config.yaml
horizontal_flip: true
positions: "sincos"
one_sided: false
batch_size: 256
Rows from block 3, named by matrix and row number. Rows with one number belong to one neuron. Each number is 200 + 30 x the weight over its row's rms, rounded and kept within 0 to 999. All counts start at 0.
# gate: MLP gate (model.blocks.3.mlp.gate.weight, 256x128), inputs 0-127
# fc1: MLP up (model.blocks.3.mlp.fc1.weight, 256x128), inputs 0-127
# fc2: MLP down (model.blocks.3.mlp.fc2.weight, 128x256, transposed), outputs 0-127
gate.131,227,202,234,172,174,237,192,220,201,200,190,245,210,267,183,177,206,203,220,192,222,287,240,243,171,170,174,161,218,236,256,213,165,185,191,225,283,222,223,207,218,248,201,194,175,161,194,181,205,243,205,193,228,194,196,212,176,200,175,236,247,221,182,214,264,219,239,159,203,197,237,234,211,170,239,261,180,198,142,210,210,197,175,175,238,225,240,227,214,161,250,205,222,182,188,185,235,163,238,173,217,238,208,187,230,170,144,154,231,194,222,203,206,204,205,190,148,168,180,173,216,260,200,200,231,231,197,207
fc1.131,150,183,195,223,213,252,234,227,188,196,207,176,257,207,226,178,172,242,196,258,206,171,172,186,205,191,216,226,169,171,201,190,238,186,190,235,133,162,195,242,175,165,237,202,214,211,201,214,213,200,90,140,171,229,173,172,211,186,256,241,182,209,204,162,167,231,153,195,164,222,146,142,206,212,149,151,184,196,213,178,202,217,222,191,165,238,193,177,168,184,212,232,223,207,240,207,233,200,203,230,199,211,251,151,174,236,242,210,215,196,221,230,182,230,184,208,223,230,176,227,224,185,227,224,188,178,263,206
fc2.131,216,209,225,178,142,206,148,186,201,168,197,188,176,224,197,143,171,213,172,194,178,185,181,201,169,192,172,185,199,185,197,197,180,192,187,178,223,230,183,206,178,251,214,155,135,212,211,225,284,239,170,179,194,169,187,169,201,188,157,223,222,260,209,238,224,197,187,173,197,159,244,92,177,199,230,172,209,201,147,187,142,217,186,235,189,273,196,205,226,206,215,209,183,207,186,167,183,180,237,230,225,209,225,205,222,213,198,198,197,196,165,237,189,184,143,200,195,195,199,135,164,283,215,158,242,205,182,213
gate.132,177,209,203,211,261,272,229,213,217,232,232,196,222,230,187,271,226,165,160,229,176,209,212,198,157,178,194,223,151,147,272,241,150,226,210,204,205,202,164,189,228,217,214,161,209,197,176,190,203,192,210,240,198,227,210,200,199,220,225,218,201,169,183,148,190,168,167,278,218,167,178,271,226,201,215,164,209,213,156,244,202,202,220,183,223,126,204,167,209,161,219,212,199,203,164,234,192,159,219,199,249,192,237,182,216,221,180,234,168,246,263,218,205,199,203,189,210,182,228,228,217,228,249,159,221,179,201,160
fc1.132,237,200,205,240,141,191,192,249,176,194,171,235,199,142,243,200,150,232,168,213,242,235,143,210,206,175,175,193,156,127,192,161,203,203,211,184,203,221,176,214,203,143,208,185,223,222,204,203,211,203,224,199,211,252,159,178,192,199,182,163,241,206,212,214,243,233,146,200,215,212,229,218,185,181,224,180,162,189,179,231,139,219,169,188,229,229,197,234,171,153,176,236,174,245,116,225,197,237,198,276,202,183,210,198,235,206,242,201,165,159,211,196,175,188,162,160,213,195,162,235,182,254,208,185,211,225,205,161
fc2.132,162,167,241,218,133,215,264,133,219,249,167,218,139,214,155,159,268,187,259,172,229,223,200,199,174,229,197,205,228,180,197,212,224,196,210,218,192,159,170,204,183,177,210,213,215,233,174,173,232,216,176,201,163,161,177,169,219,172,221,230,180,186,174,165,255,166,188,196,171,214,239,186,213,174,174,230,170,192,209,171,204,225,199,221,205,199,208,229,185,196,217,177,172,195,219,161,247,202,135,156,179,219,213,199,224,178,192,213,203,165,167,208,171,185,221,222,111,219,233,264,267,176,194,191,213,151,198,211
gate.133,206,229,215,269,256,163,206,236,196,212,168,183,230,231,201,232,184,242,243,143,207,206,212,222,167,196,258,179,233,230,193,158,240,183,240,241,168,218,155,223,160,216,223,203,221,234,231,264,213,185,216,223,187,186,222,156,199,234,230,227,207,241,200,157,192,201,253,166,249,153,158,159,208,228,261,224,197,179,252,230,186,215,254,191,165,192,185,207,178,214,236,196,207,209,198,188,205,232,194,179,153,200,257,209,167,199,194,189,218,197,188,209,160,218,259,196,165,213,231,200,225,181,234,207,158,178,213,136
fc1.133,198,228,175,143,225,203,175,256,183,219,201,237,158,199,175,181,197,195,181,229,248,162,193,242,186,197,228,215,263,185,250,217,222,186,230,243,209,203,229,190,234,179,171,186,230,221,138,185,165,173,217,134,140,192,196,233,217,203,261,231,204,211,189,208,183,259,167,234,227,205,166,201,173,217,221,178,220,206,187,185,159,197,251,211,213,240,200,212,195,201,236,197,221,154,147,118,196,196,212,188,214,196,231,193,207,177,180,198,193,138,179,290,199,211,219,224,218,226,235,217,200,240,233,163,175,242,224,238
fc2.133,190,151,165,205,171,222,192,160,208,185,205,197,135,158,189,203,203,116,141,217,205,177,171,177,197,198,170,239,145,215,204,235,183,178,155,195,201,193,218,209,269,179,170,207,169,224,139,200,187,215,139,201,190,161,223,152,171,208,157,171,219,233,158,237,162,238,187,206,226,184,231,184,206,184,180,205,244,210,147,172,172,203,145,216,210,199,182,212,187,225,187,258,214,176,242,185,192,268,237,203,177,197,181,173,220,202,221,199,173,211,186,178,228,262,165,138,163,193,170,217,171,201,222,185,229,184,225,241
gate.135,219,180,260,135,240,234,227,186,192,262,128,251,208,219,200,202,154,197,155,168,222,217,201,184,198,196,185,244,186,205,217,223,196,185,240,176,157,154,212,238,174,228,178,159,156,236,209,202,176,167,174,175,240,168,178,194,196,165,241,138,218,197,162,169,121,189,221,130,170,159,191,199,248,158,196,218,220,214,191,198,243,223,194,213,203,166,174,226,217,191,241,219,218,241,229,183,168,235,228,179,214,213,194,193,180,249,232,194,195,265,237,218,156,204,203,236,189,213,234,195,208,216,166,186,177,205,199,193
fc1.135,240,222,229,220,194,236,180,218,191,176,177,191,239,183,149,160,151,218,219,224,202,249,212,286,169,163,206,140,199,193,212,207,194,231,209,227,238,238,240,209,183,159,183,158,159,219,235,191,249,173,218,222,213,209,176,220,175,248,193,191,191,220,177,184,160,260,162,175,203,219,204,143,218,102,192,196,220,215,195,219,174,179,206,205,275,270,151,209,252,188,189,184,179,199,199,189,185,189,183,194,194,205,223,202,215,218,186,169,247,207,221,190,222,173,231,183,197,173,190,150,218,159,192,274,207,222,192,201
fc2.135,224,214,183,171,203,249,174,180,151,244,149,166,187,217,203,182,167,244,185,240,153,197,166,174,177,165,182,223,177,235,223,192,168,183,224,137,139,198,220,265,158,154,231,216,158,202,211,233,176,210,195,218,178,162,203,216,214,211,188,179,192,135,121,167,252,213,198,233,218,200,184,153,166,177,220,228,230,190,265,179,213,233,199,187,190,209,214,249,184,184,194,241,210,188,238,154,176,144,232,204,195,206,173,202,217,211,209,210,137,189,168,212,183,187,183,153,217,179,208,220,190,258,208,206,136,191,217,201
gate.136,205,182,262,204,240,133,199,191,188,194,198,164,205,197,201,198,167,224,212,91,142,169,158,177,252,191,170,206,190,225,215,177,199,170,140,141,229,242,162,199,187,191,202,209,251,205,218,216,199,216,197,259,193,243,226,156,253,162,193,186,216,186,200,181,207,148,227,242,220,216,211,175,200,213,201,221,159,212,176,171,158,227,180,219,169,161,148,211,184,225,253,153,206,208,202,157,254,176,199,202,198,196,222,180,160,188,195,214,183,207,194,194,156,219,199,190,238,197,207,231,252,219,216,191,227,256,253,197
fc1.136,173,217,201,202,255,183,269,198,231,172,255,247,260,213,164,183,258,171,179,220,240,210,231,284,197,183,213,215,143,224,191,207,229,213,173,230,177,177,261,183,239,199,174,210,204,198,179,120,214,200,211,212,161,200,191,234,152,177,225,204,199,185,221,245,207,207,145,206,224,245,223,172,219,178,208,176,225,174,178,208,185,197,252,206,204,258,233,188,250,190,190,176,242,174,198,216,181,169,202,127,200,217,168,223,244,239,240,205,217,196,213,233,204,175,148,194,242,206,185,209,186,172,243,212,199,175,184,209
fc2.136,175,181,165,222,264,175,177,161,186,187,217,189,186,213,182,209,206,213,153,214,221,131,196,165,286,131,206,213,201,230,222,201,190,220,177,201,250,175,188,220,151,169,227,173,160,211,163,158,183,230,246,173,167,241,253,149,249,194,207,163,215,181,211,207,222,209,220,171,191,221,224,213,194,244,192,177,200,209,258,206,180,219,232,188,191,202,182,178,198,250,198,236,179,177,276,158,189,191,213,163,225,203,148,168,199,237,241,220,189,184,243,232,192,219,186,197,207,263,189,261,227,178,182,160,225,209,214,221
gate.137,222,209,184,222,170,237,202,82,211,189,250,218,235,176,178,209,202,187,209,164,155,253,153,226,241,193,233,181,218,177,230,156,167,186,220,219,192,190,182,194,207,226,217,170,165,212,212,206,212,214,129,155,232,127,187,190,173,197,205,214,201,230,233,169,268,166,209,217,238,164,225,221,154,218,194,193,254,208,175,154,182,182,238,137,262,168,216,160,223,205,246,200,210,185,203,197,228,228,217,169,228,194,201,218,174,194,242,209,205,217,213,216,179,214,194,183,219,208,191,172,186,247,209,272,180,202,210,174
fc1.137,129,205,148,185,225,228,201,157,182,217,180,228,192,243,246,203,220,197,155,191,167,209,161,136,154,216,254,175,245,244,263,207,214,173,195,193,200,241,205,190,247,202,231,182,162,204,205,214,202,177,158,193,234,142,178,167,204,180,226,223,215,210,217,215,192,237,231,187,195,191,261,162,202,179,215,194,233,158,168,212,194,244,204,227,203,220,204,180,212,215,235,231,195,218,219,180,232,207,215,215,229,236,175,224,245,191,242,186,186,257,241,191,188,225,181,123,245,216,241,148,157,187,196,182,188,131,170,202
fc2.137,206,199,172,251,186,134,157,185,184,238,193,207,172,213,194,189,164,166,241,202,227,176,232,214,224,165,158,198,193,240,106,175,210,204,179,199,186,207,207,166,154,193,184,213,206,205,210,183,192,222,245,206,172,261,163,213,199,243,171,191,178,178,200,180,158,189,174,208,163,233,156,291,218,268,201,203,184,164,228,203,215,151,211,168,224,201,186,201,175,184,197,222,187,194,177,215,219,191,188,179,216,223,202,126,139,233,169,160,210,188,157,241,199,180,239,238,166,230,234,234,256,184,239,209,216,178,188,162
gate.138,98,232,241,158,222,191,237,189,196,176,188,189,182,182,189,196,213,164,167,233,236,200,269,160,226,236,182,167,243,193,178,197,215,161,216,185,167,172,243,239,204,210,219,187,198,227,216,231,199,168,166,154,216,232,196,192,217,220,193,237,211,217,249,181,244,200,195,128,160,242,176,152,200,222,156,194,168,223,159,208,189,188,153,164,245,181,190,198,217,207,213,154,173,181,200,192,202,166,188,187,183,196,169,223,208,176,192,247,141,176,206,211,216,200,201,214,213,211,107,169,163,159,228,134,208,187,198,186
fc1.138,218,207,199,213,175,157,169,211,196,159,133,242,185,235,214,278,161,229,167,177,180,237,217,243,223,198,239,211,165,192,199,172,209,150,211,212,168,197,236,179,204,183,226,196,210,224,234,181,209,167,219,252,255,156,183,248,195,144,219,205,239,164,175,204,197,219,228,252,259,221,196,156,224,233,197,228,218,213,232,238,193,207,258,190,160,201,219,199,177,142,215,187,208,193,197,170,229,170,215,209,165,186,210,188,207,201,170,144,198,218,162,171,197,215,199,222,174,199,136,230,176,201,185,247,175,244,243,275
fc2.138,162,209,178,174,173,264,142,179,158,215,191,186,156,185,207,171,218,176,224,133,219,209,141,171,193,205,172,192,239,153,177,204,217,224,133,164,230,233,207,163,188,240,171,230,185,204,191,185,204,171,198,197,199,170,187,222,184,302,225,181,209,171,220,186,276,227,194,210,206,238,240,219,231,221,212,179,186,223,176,212,191,177,205,181,168,173,221,230,163,156,205,228,178,202,176,239,159,205,247,174,200,216,263,163,160,181,190,179,169,211,212,220,177,180,193,217,173,201,228,213,222,238,179,148,230,180,249,152
gate.139,274,210,210,218,269,280,211,243,202,202,197,212,226,234,185,232,195,182,203,194,213,177,247,190,241,220,180,202,165,208,214,208,227,192,150,212,250,162,236,227,213,226,211,248,239,188,172,186,198,174,241,210,177,264,189,211,230,201,198,246,243,154,205,229,207,214,148,225,200,213,200,170,184,222,157,218,214,159,223,218,251,201,191,198,167,245,235,196,209,190,211,116,240,215,204,191,179,153,193,194,195,190,210,253,202,187,217,220,188,220,198,216,222,222,129,226,204,206,196,240,248,237,159,187,206,134,160,236
fc1.139,176,209,227,219,212,178,179,259,183,178,183,201,234,213,183,186,257,215,243,195,211,156,259,189,169,204,215,261,219,279,131,240,239,186,210,184,122,206,252,217,201,182,188,154,244,210,149,179,167,174,193,219,185,204,219,154,220,177,206,217,185,204,196,197,226,168,192,132,248,230,167,166,164,204,229,151,207,182,267,205,223,207,249,172,176,171,212,159,173,217,211,214,211,223,203,221,154,176,200,239,209,191,211,191,200,209,179,179,192,222,207,205,128,191,184,200,182,215,255,178,213,220,248,166,184,217,221,219
fc2.139,227,157,231,214,164,154,206,156,200,228,239,151,192,135,217,192,228,186,201,255,219,217,134,211,213,172,207,191,193,230,221,257,192,212,228,198,201,225,221,179,229,173,234,211,152,196,198,180,284,188,193,212,203,220,192,234,201,190,229,164,242,241,190,201,136,231,211,215,206,208,242,202,192,212,163,188,168,198,196,168,222,224,182,118,200,184,199,218,225,223,171,233,190,255,209,201,227,238,209,206,204,135,167,184,239,186,219,197,235,230,197,204,267,209,172,153,163,216,191,252,159,243,200,209,242,157,228,230
gate.140,202,172,163,224,163,196,191,233,200,230,173,197,193,188,204,248,173,214,214,161,173,196,201,166,176,181,238,187,247,197,212,183,196,179,190,159,219,207,207,161,147,180,211,219,237,191,202,264,190,223,180,187,240,188,227,179,247,156,238,235,222,216,251,197,243,107,259,221,231,191,179,201,212,198,195,242,173,243,214,173,194,230,183,170,167,144,232,172,216,178,180,153,241,195,169,175,218,235,209,192,112,255,173,154,180,238,213,175,207,175,231,199,197,205,185,166,241,245,198,238,238,212,190,147,206,227,219,179
fc1.140,209,200,202,189,192,277,185,235,194,214,183,216,221,207,171,185,226,230,199,175,239,203,166,234,218,212,191,186,236,224,155,153,195,198,214,173,191,208,264,152,243,194,194,197,173,219,245,194,186,204,196,196,157,188,177,193,229,269,222,239,237,163,154,159,227,200,224,172,223,181,173,252,189,222,234,189,249,232,217,156,157,180,224,204,181,181,256,240,211,169,195,217,198,194,150,142,174,254,194,239,261,144,232,284,202,254,232,162,203,201,225,238,181,200,192,204,210,231,216,153,195,200,195,215,210,222,196,174
fc2.140,173,209,222,207,236,189,234,187,213,187,208,246,214,205,218,226,179,150,178,228,170,179,240,197,239,199,186,263,209,217,193,215,216,216,206,228,178,201,216,214,164,208,271,184,194,172,192,214,241,224,220,211,259,178,272,214,189,190,186,167,187,232,205,240,214,208,144,197,162,178,226,217,193,148,176,212,206,169,201,257,212,223,244,209,207,224,170,184,205,239,123,217,244,157,186,212,242,141,224,188,183,164,208,153,200,185,187,236,192,168,229,180,194,199,115,190,135,162,201,166,214,163,137,225,238,214,172,215
gate.141,142,217,200,234,254,179,172,185,167,224,247,240,194,217,190,217,240,181,183,171,257,153,164,224,192,193,168,202,227,228,203,213,184,235,236,146,189,185,224,254,194,195,220,250,169,229,210,258,201,150,212,198,208,185,200,183,202,219,189,126,195,205,185,207,244,191,138,103,186,223,205,207,227,212,200,227,212,224,250,253,214,146,169,183,170,197,204,219,220,206,169,168,167,241,176,232,205,197,227,190,215,171,191,227,153,179,199,135,195,237,240,192,188,225,168,212,237,264,194,197,221,213,200,198,228,202,232,183
fc1.141,212,251,206,265,176,171,180,218,188,218,218,189,219,188,225,172,194,174,218,188,136,208,204,182,193,200,215,232,199,207,213,196,217,204,213,256,170,181,202,208,150,160,192,193,200,189,177,221,201,212,233,174,208,182,198,214,204,179,112,253,189,190,212,187,202,193,242,217,143,250,240,181,219,168,208,167,244,172,264,188,232,242,175,222,251,193,204,254,184,163,242,191,233,215,250,171,270,202,154,239,168,228,194,240,229,215,170,179,181,160,194,163,228,185,151,205,215,247,176,142,204,231,150,252,209,188,173,194
fc2.141,231,129,210,159,178,198,215,223,173,185,232,196,200,156,185,214,216,207,175,186,209,199,234,170,142,199,164,175,229,186,184,217,187,225,181,194,200,172,258,236,208,228,241,156,206,141,232,221,252,185,172,157,213,221,181,207,214,202,216,209,199,171,192,257,250,194,228,176,226,184,219,123,200,180,165,185,173,212,183,177,211,211,235,184,209,207,154,225,208,256,230,238,200,237,184,183,184,196,164,243,225,217,131,185,230,217,225,307,190,181,187,247,193,190,241,177,161,154,171,179,169,210,232,209,217,238,171,198
gate.142,144,220,218,119,227,203,268,184,191,194,230,218,202,148,136,213,192,164,210,187,211,122,178,191,263,225,238,234,206,198,234,234,226,220,202,185,193,204,169,240,172,220,202,245,179,174,183,187,201,122,171,247,159,215,185,171,232,228,232,195,177,156,204,233,230,257,222,182,235,188,157,241,190,145,175,204,210,198,164,222,173,197,245,163,164,195,198,175,201,213,185,232,179,211,237,172,178,173,244,218,188,235,233,233,186,185,231,212,211,240,201,192,186,209,166,173,174,181,193,239,235,216,185,157,223,220,206,188
fc1.142,166,153,192,144,252,191,229,187,212,174,208,179,178,172,228,171,214,191,141,218,215,182,231,220,258,209,237,175,192,184,250,246,212,196,212,247,244,201,179,204,191,210,206,255,212,194,175,236,245,178,217,209,225,169,204,212,218,201,222,220,194,200,184,161,212,167,214,164,203,229,188,232,199,235,154,125,176,207,183,137,222,169,235,202,185,129,142,150,229,211,190,218,232,194,192,210,187,189,181,215,224,220,226,213,215,166,180,182,219,254,196,171,261,255,162,241,209,192,229,200,190,265,182,221,250,141,201,182
fc2.142,161,135,260,212,178,251,212,260,210,178,214,161,245,163,147,248,195,162,211,246,205,228,200,180,231,198,225,194,180,182,139,229,206,223,166,202,258,162,194,210,151,214,211,223,194,180,231,190,239,178,185,215,188,191,168,195,202,225,188,211,186,209,190,217,222,233,257,221,274,217,162,176,172,222,181,194,212,219,184,233,158,194,245,209,220,248,216,149,229,209,196,223,172,184,241,173,183,132,221,252,199,217,145,189,195,183,239,220,175,228,218,209,235,194,215,166,193,153,230,172,170,253,172,194,236,214,179,184
gate.143,150,226,194,213,200,174,186,184,191,192,239,240,193,185,158,219,190,224,206,216,214,168,224,221,261,217,169,209,213,209,211,199,185,199,190,219,170,207,164,201,203,195,176,227,212,226,210,228,189,204,221,169,227,175,169,237,215,172,166,226,186,218,153,231,193,218,239,231,122,210,223,234,206,181,220,184,271,136,233,222,188,164,217,224,152,136,190,182,219,247,169,253,158,228,190,199,204,197,217,265,154,131,211,193,195,156,146,227,183,187,171,182,198,216,213,182,204,269,180,158,161,267,249,211,203,178,245,226
fc1.143,204,213,195,249,196,279,267,156,206,250,176,201,178,188,215,205,153,208,205,202,189,221,180,164,179,138,238,222,181,191,234,199,182,203,198,168,243,187,258,216,176,159,179,255,157,174,234,215,175,172,179,220,233,159,211,165,202,187,207,153,181,171,262,204,218,216,217,228,270,216,228,166,264,188,239,201,191,180,187,186,189,169,219,187,203,204,193,236,226,223,207,196,209,217,191,176,197,182,231,185,201,254,172,239,212,225,230,172,182,171,275,184,201,269,140,237,228,186,173,238,212,167,175,174,218,191,188,178
fc2.143,197,170,198,201,229,152,208,199,195,227,232,162,276,183,217,215,195,185,194,165,176,207,134,176,205,229,204,205,216,178,185,200,199,202,181,218,212,186,188,217,249,214,234,132,199,198,159,180,249,190,190,150,144,233,209,210,243,249,160,211,226,222,222,262,211,160,173,170,173,185,168,200,186,196,184,212,151,261,154,202,210,237,180,183,258,179,168,213,183,175,157,195,223,221,226,202,173,188,199,170,253,174,208,188,227,190,223,241,236,235,150,229,221,201,258,190,129,198,189,219,187,227,111,182,207,229,201,185
gate.144,194,272,276,180,296,241,175,205,235,183,187,174,170,270,172,234,158,194,146,179,222,222,216,229,206,208,180,233,171,241,214,180,210,208,214,174,220,207,221,226,235,218,179,181,162,202,187,215,225,220,198,243,200,189,178,183,202,221,175,223,212,129,252,206,172,219,131,225,204,277,193,155,208,139,181,161,225,177,248,186,212,205,198,189,224,228,224,232,225,203,225,212,183,183,210,191,233,191,196,169,256,237,204,234,203,213,222,173,222,172,214,201,178,227,217,203,278,205,197,186,203,239,215,199,193,216,174,205
fc1.144,121,228,264,152,145,168,238,209,208,201,248,195,219,189,234,175,208,226,176,185,222,224,227,199,205,169,211,204,219,202,204,200,238,235,161,227,164,225,192,178,246,160,176,222,167,263,141,231,260,209,190,181,232,222,220,185,203,154,230,247,219,209,209,174,220,224,196,225,147,224,288,197,196,206,168,189,200,132,169,201,193,192,194,194,235,221,197,238,176,208,179,192,205,179,155,201,216,242,205,178,200,197,216,168,190,196,207,224,201,234,226,193,144,240,198,231,206,162,156,246,191,195,201,247,237,143,209,235
fc2.144,166,213,170,193,227,233,139,182,208,153,225,217,183,239,235,177,204,215,202,162,180,204,148,206,217,230,224,203,179,164,165,192,155,225,194,166,204,202,171,174,221,184,186,225,192,202,153,182,249,237,141,185,209,126,161,209,231,135,167,214,191,149,248,254,163,207,201,211,172,268,238,218,197,166,207,193,251,147,176,174,182,184,185,254,251,205,219,223,232,216,177,256,156,205,202,181,224,210,182,196,193,234,214,231,239,194,176,199,242,192,210,197,231,182,246,179,225,169,199,138,205,183,207,225,217,253,209,206
gate.145,187,257,153,237,209,136,225,132,161,208,230,196,214,170,227,196,192,170,213,198,235,192,181,178,166,147,235,199,205,168,203,178,190,152,225,182,168,212,217,166,190,248,227,209,166,218,219,253,189,103,182,162,197,229,251,165,157,221,179,197,165,189,249,173,201,179,178,221,168,232,181,138,191,195,189,177,209,239,206,229,191,177,177,199,208,201,178,251,197,165,213,185,182,212,131,221,209,224,198,207,193,155,192,210,170,249,220,206,177,177,247,166,202,241,231,188,227,189,162,140,192,169,249,206,175,188,170,193
fc1.145,196,165,158,219,238,189,156,185,149,190,265,178,140,189,202,220,235,177,222,195,224,218,158,227,163,200,202,188,152,235,222,205,176,192,209,153,219,168,169,175,190,223,214,208,184,188,158,157,195,170,197,253,190,175,233,193,199,185,225,194,192,177,258,186,222,225,223,209,240,170,179,250,201,161,242,171,215,204,184,214,148,171,178,172,258,137,191,222,205,202,235,211,275,181,179,227,197,207,206,166,252,264,193,223,149,174,275,178,166,201,209,242,204,219,156,238,198,188,246,192,224,182,235,177,207,184,216,221
fc2.145,221,252,158,283,216,142,249,245,226,152,165,269,210,187,231,254,212,228,223,146,215,167,195,172,218,181,178,224,215,174,149,206,182,237,148,194,194,217,241,233,153,208,193,218,195,193,184,212,156,152,198,156,202,203,199,183,170,213,177,184,208,175,187,192,201,154,231,176,144,168,154,156,167,170,215,194,184,185,167,170,177,179,249,209,182,224,161,232,200,191,172,249,166,209,245,210,166,202,173,239,184,148,195,233,234,209,242,228,246,208,168,223,177,197,221,170,202,204,204,158,233,189,197,210,206,214,205,209
gate.146,199,189,174,211,194,227,161,194,225,183,194,202,189,231,235,244,217,183,216,234,206,213,221,244,212,173,235,227,161,218,248,218,204,155,226,206,178,201,179,198,182,201,241,219,198,247,159,232,213,186,205,215,234,196,142,169,244,171,224,163,244,134,211,203,189,226,139,216,191,253,149,261,235,202,224,216,239,172,171,185,206,176,186,131,229,173,259,238,198,178,178,219,185,196,177,222,238,176,230,159,241,196,251,193,150,209,179,182,209,282,228,149,170,179,174,198,206,203,194,247,218,202,235,141,214,202,186,179
fc1.146,202,210,262,185,221,235,196,179,233,236,185,172,197,218,202,149,202,234,212,225,196,195,215,160,169,176,209,182,212,170,182,207,220,179,201,215,259,176,208,199,252,231,156,197,190,201,225,267,160,230,165,236,229,221,178,222,216,195,225,189,186,209,236,164,139,212,198,234,201,191,188,210,180,176,249,213,191,194,181,135,260,189,142,245,168,133,232,189,173,182,174,253,145,170,199,196,168,215,178,129,262,186,200,164,174,243,205,244,204,185,246,240,232,220,190,263,190,158,184,212,200,199,227,223,190,216,196,173
fc2.146,188,225,219,199,251,254,183,184,215,215,238,222,251,183,221,223,270,247,192,227,159,196,202,177,210,194,180,175,191,199,216,145,222,220,207,186,253,195,213,184,238,252,189,219,214,215,161,206,138,207,199,220,238,233,173,244,239,213,219,209,201,183,218,220,169,222,219,189,241,203,227,206,166,180,263,230,204,244,166,194,174,217,186,259,173,180,222,153,233,171,227,275,186,186,220,225,250,192,204,151,249,198,207,202,186,178,188,183,219,175,151,241,287,200,182,202,194,178,200,191,248,142,182,238,186,233,179,217
gate.147,185,250,156,206,148,209,204,231,184,206,204,229,232,213,176,166,189,139,221,251,241,151,263,186,198,203,211,169,255,186,221,192,147,198,257,162,206,253,184,169,218,230,214,169,201,196,216,198,201,205,219,198,161,155,167,210,167,166,169,251,197,245,201,218,194,188,249,184,158,201,189,225,190,156,170,241,216,215,160,212,155,235,214,227,224,198,147,218,186,189,243,250,180,176,184,202,251,226,188,198,149,237,237,205,253,172,188,187,201,137,230,221,163,182,214,190,183,218,185,199,145,240,248,179,207,229,201,211
fc1.147,100,194,201,156,224,180,214,171,208,163,170,183,183,199,205,185,193,207,228,174,242,180,209,235,193,180,146,195,150,234,161,206,210,164,173,182,188,154,185,211,190,196,152,178,206,217,180,182,205,237,165,249,234,187,182,245,244,226,198,165,220,141,219,191,204,175,225,261,158,214,168,207,216,213,250,217,211,161,271,197,228,190,143,159,222,177,186,188,226,227,209,171,189,200,216,203,162,156,266,203,235,205,207,180,228,214,212,165,161,230,133,218,243,191,191,205,136,215,176,177,210,182,164,203,227,194,209,242
fc2.147,199,180,170,186,181,223,221,190,210,181,203,273,217,188,190,202,187,186,194,206,174,179,264,186,215,240,262,193,195,198,257,207,185,240,265,201,162,186,234,180,181,239,229,197,234,174,230,220,239,174,239,210,169,241,178,206,200,161,220,186,194,261,173,183,211,238,162,138,192,227,204,247,189,171,135,141,155,197,214,247,168,212,188,248,192,249,192,198,187,171,240,200,201,195,240,219,179,217,207,167,177,184,243,207,128,198,172,219,204,125,234,188,233,177,227,241,217,180,214,257,180,200,171,184,184,219,204,178
gate.148,257,168,279,235,203,185,203,208,201,155,194,194,207,159,165,244,209,235,220,189,207,239,183,143,220,204,182,204,163,226,192,257,124,222,188,178,168,172,205,201,173,234,204,240,161,204,165,181,198,212,152,216,260,179,200,217,199,151,177,206,197,224,140,223,224,205,177,242,172,247,229,224,206,179,208,225,235,195,194,192,182,165,235,209,212,192,186,214,237,184,174,215,203,178,229,207,220,201,115,221,167,231,206,139,135,189,188,197,195,179,205,236,219,212,244,234,179,179,207,208,223,231,191,135,200,218,198,272
fc1.148,196,231,200,244,224,199,233,182,197,233,198,170,203,207,205,159,165,212,208,179,193,190,191,291,156,161,192,216,240,159,217,147,306,229,201,178,237,209,198,215,214,133,179,183,227,218,210,192,168,213,215,173,171,205,158,203,223,208,241,255,220,210,250,193,189,185,244,156,199,183,168,185,190,201,198,240,182,220,211,158,187,198,194,207,229,187,188,223,209,185,255,189,214,226,208,166,160,239,276,166,239,210,181,254,230,165,194,167,209,223,209,183,223,134,185,175,215,179,223,207,191,187,245,215,220,197,182,129
fc2.148,213,234,214,178,171,215,219,278,204,236,263,250,189,177,203,232,232,162,192,191,206,234,234,194,186,242,195,171,247,264,222,165,181,226,269,251,128,178,192,200,160,248,219,209,185,213,226,236,228,191,200,159,212,238,202,204,169,175,237,174,208,201,243,211,183,237,199,210,159,217,182,181,185,139,221,179,168,151,249,280,230,176,240,217,226,220,224,208,169,187,182,206,191,169,198,210,225,131,191,201,216,217,177,178,186,219,166,225,194,168,179,191,188,218,235,252,201,191,205,195,228,203,182,181,202,176,149,176
gate.149,178,123,226,209,218,223,176,227,188,203,194,198,148,208,189,176,202,202,234,215,165,230,162,142,193,260,256,239,201,243,173,194,220,220,211,239,201,222,179,220,214,207,221,160,167,253,244,225,213,196,190,188,194,221,210,218,266,204,189,190,149,194,195,222,254,135,152,198,262,208,237,208,201,216,162,210,217,221,227,206,209,171,218,219,189,190,203,228,154,193,166,189,233,183,232,174,223,185,218,223,237,218,259,203,116,134,165,260,159,232,204,166,189,183,195,212,215,218,200,222,208,149,205,231,196,159,189,189
fc1.149,219,163,183,137,232,170,163,169,203,242,229,189,239,223,236,186,188,226,183,144,223,237,178,149,207,225,197,189,176,212,198,202,187,210,208,179,248,198,222,160,226,213,221,190,221,190,242,180,205,175,144,223,166,188,254,223,206,163,144,195,199,178,166,196,203,243,164,179,183,190,239,189,199,226,139,146,145,224,216,168,219,187,206,258,140,222,152,197,171,174,205,150,217,156,178,207,216,203,231,190,255,169,185,139,144,211,204,193,215,169,226,190,168,232,142,221,208,196,210,217,180,216,204,149,190,213,157,156
fc2.149,165,208,234,245,200,227,242,215,213,216,199,277,193,158,190,203,202,188,189,198,152,209,236,220,156,180,242,258,208,204,143,228,175,212,203,207,250,154,219,282,233,199,190,211,223,203,234,198,151,162,211,199,208,197,178,231,209,207,214,174,158,200,219,235,191,169,211,193,276,247,200,213,183,190,202,254,260,183,229,221,176,186,195,231,245,240,203,214,190,204,209,210,186,185,231,192,177,157,217,215,188,220,225,236,157,160,224,223,235,260,251,154,197,152,175,181,208,201,170,206,196,137,223,243,234,179,238,193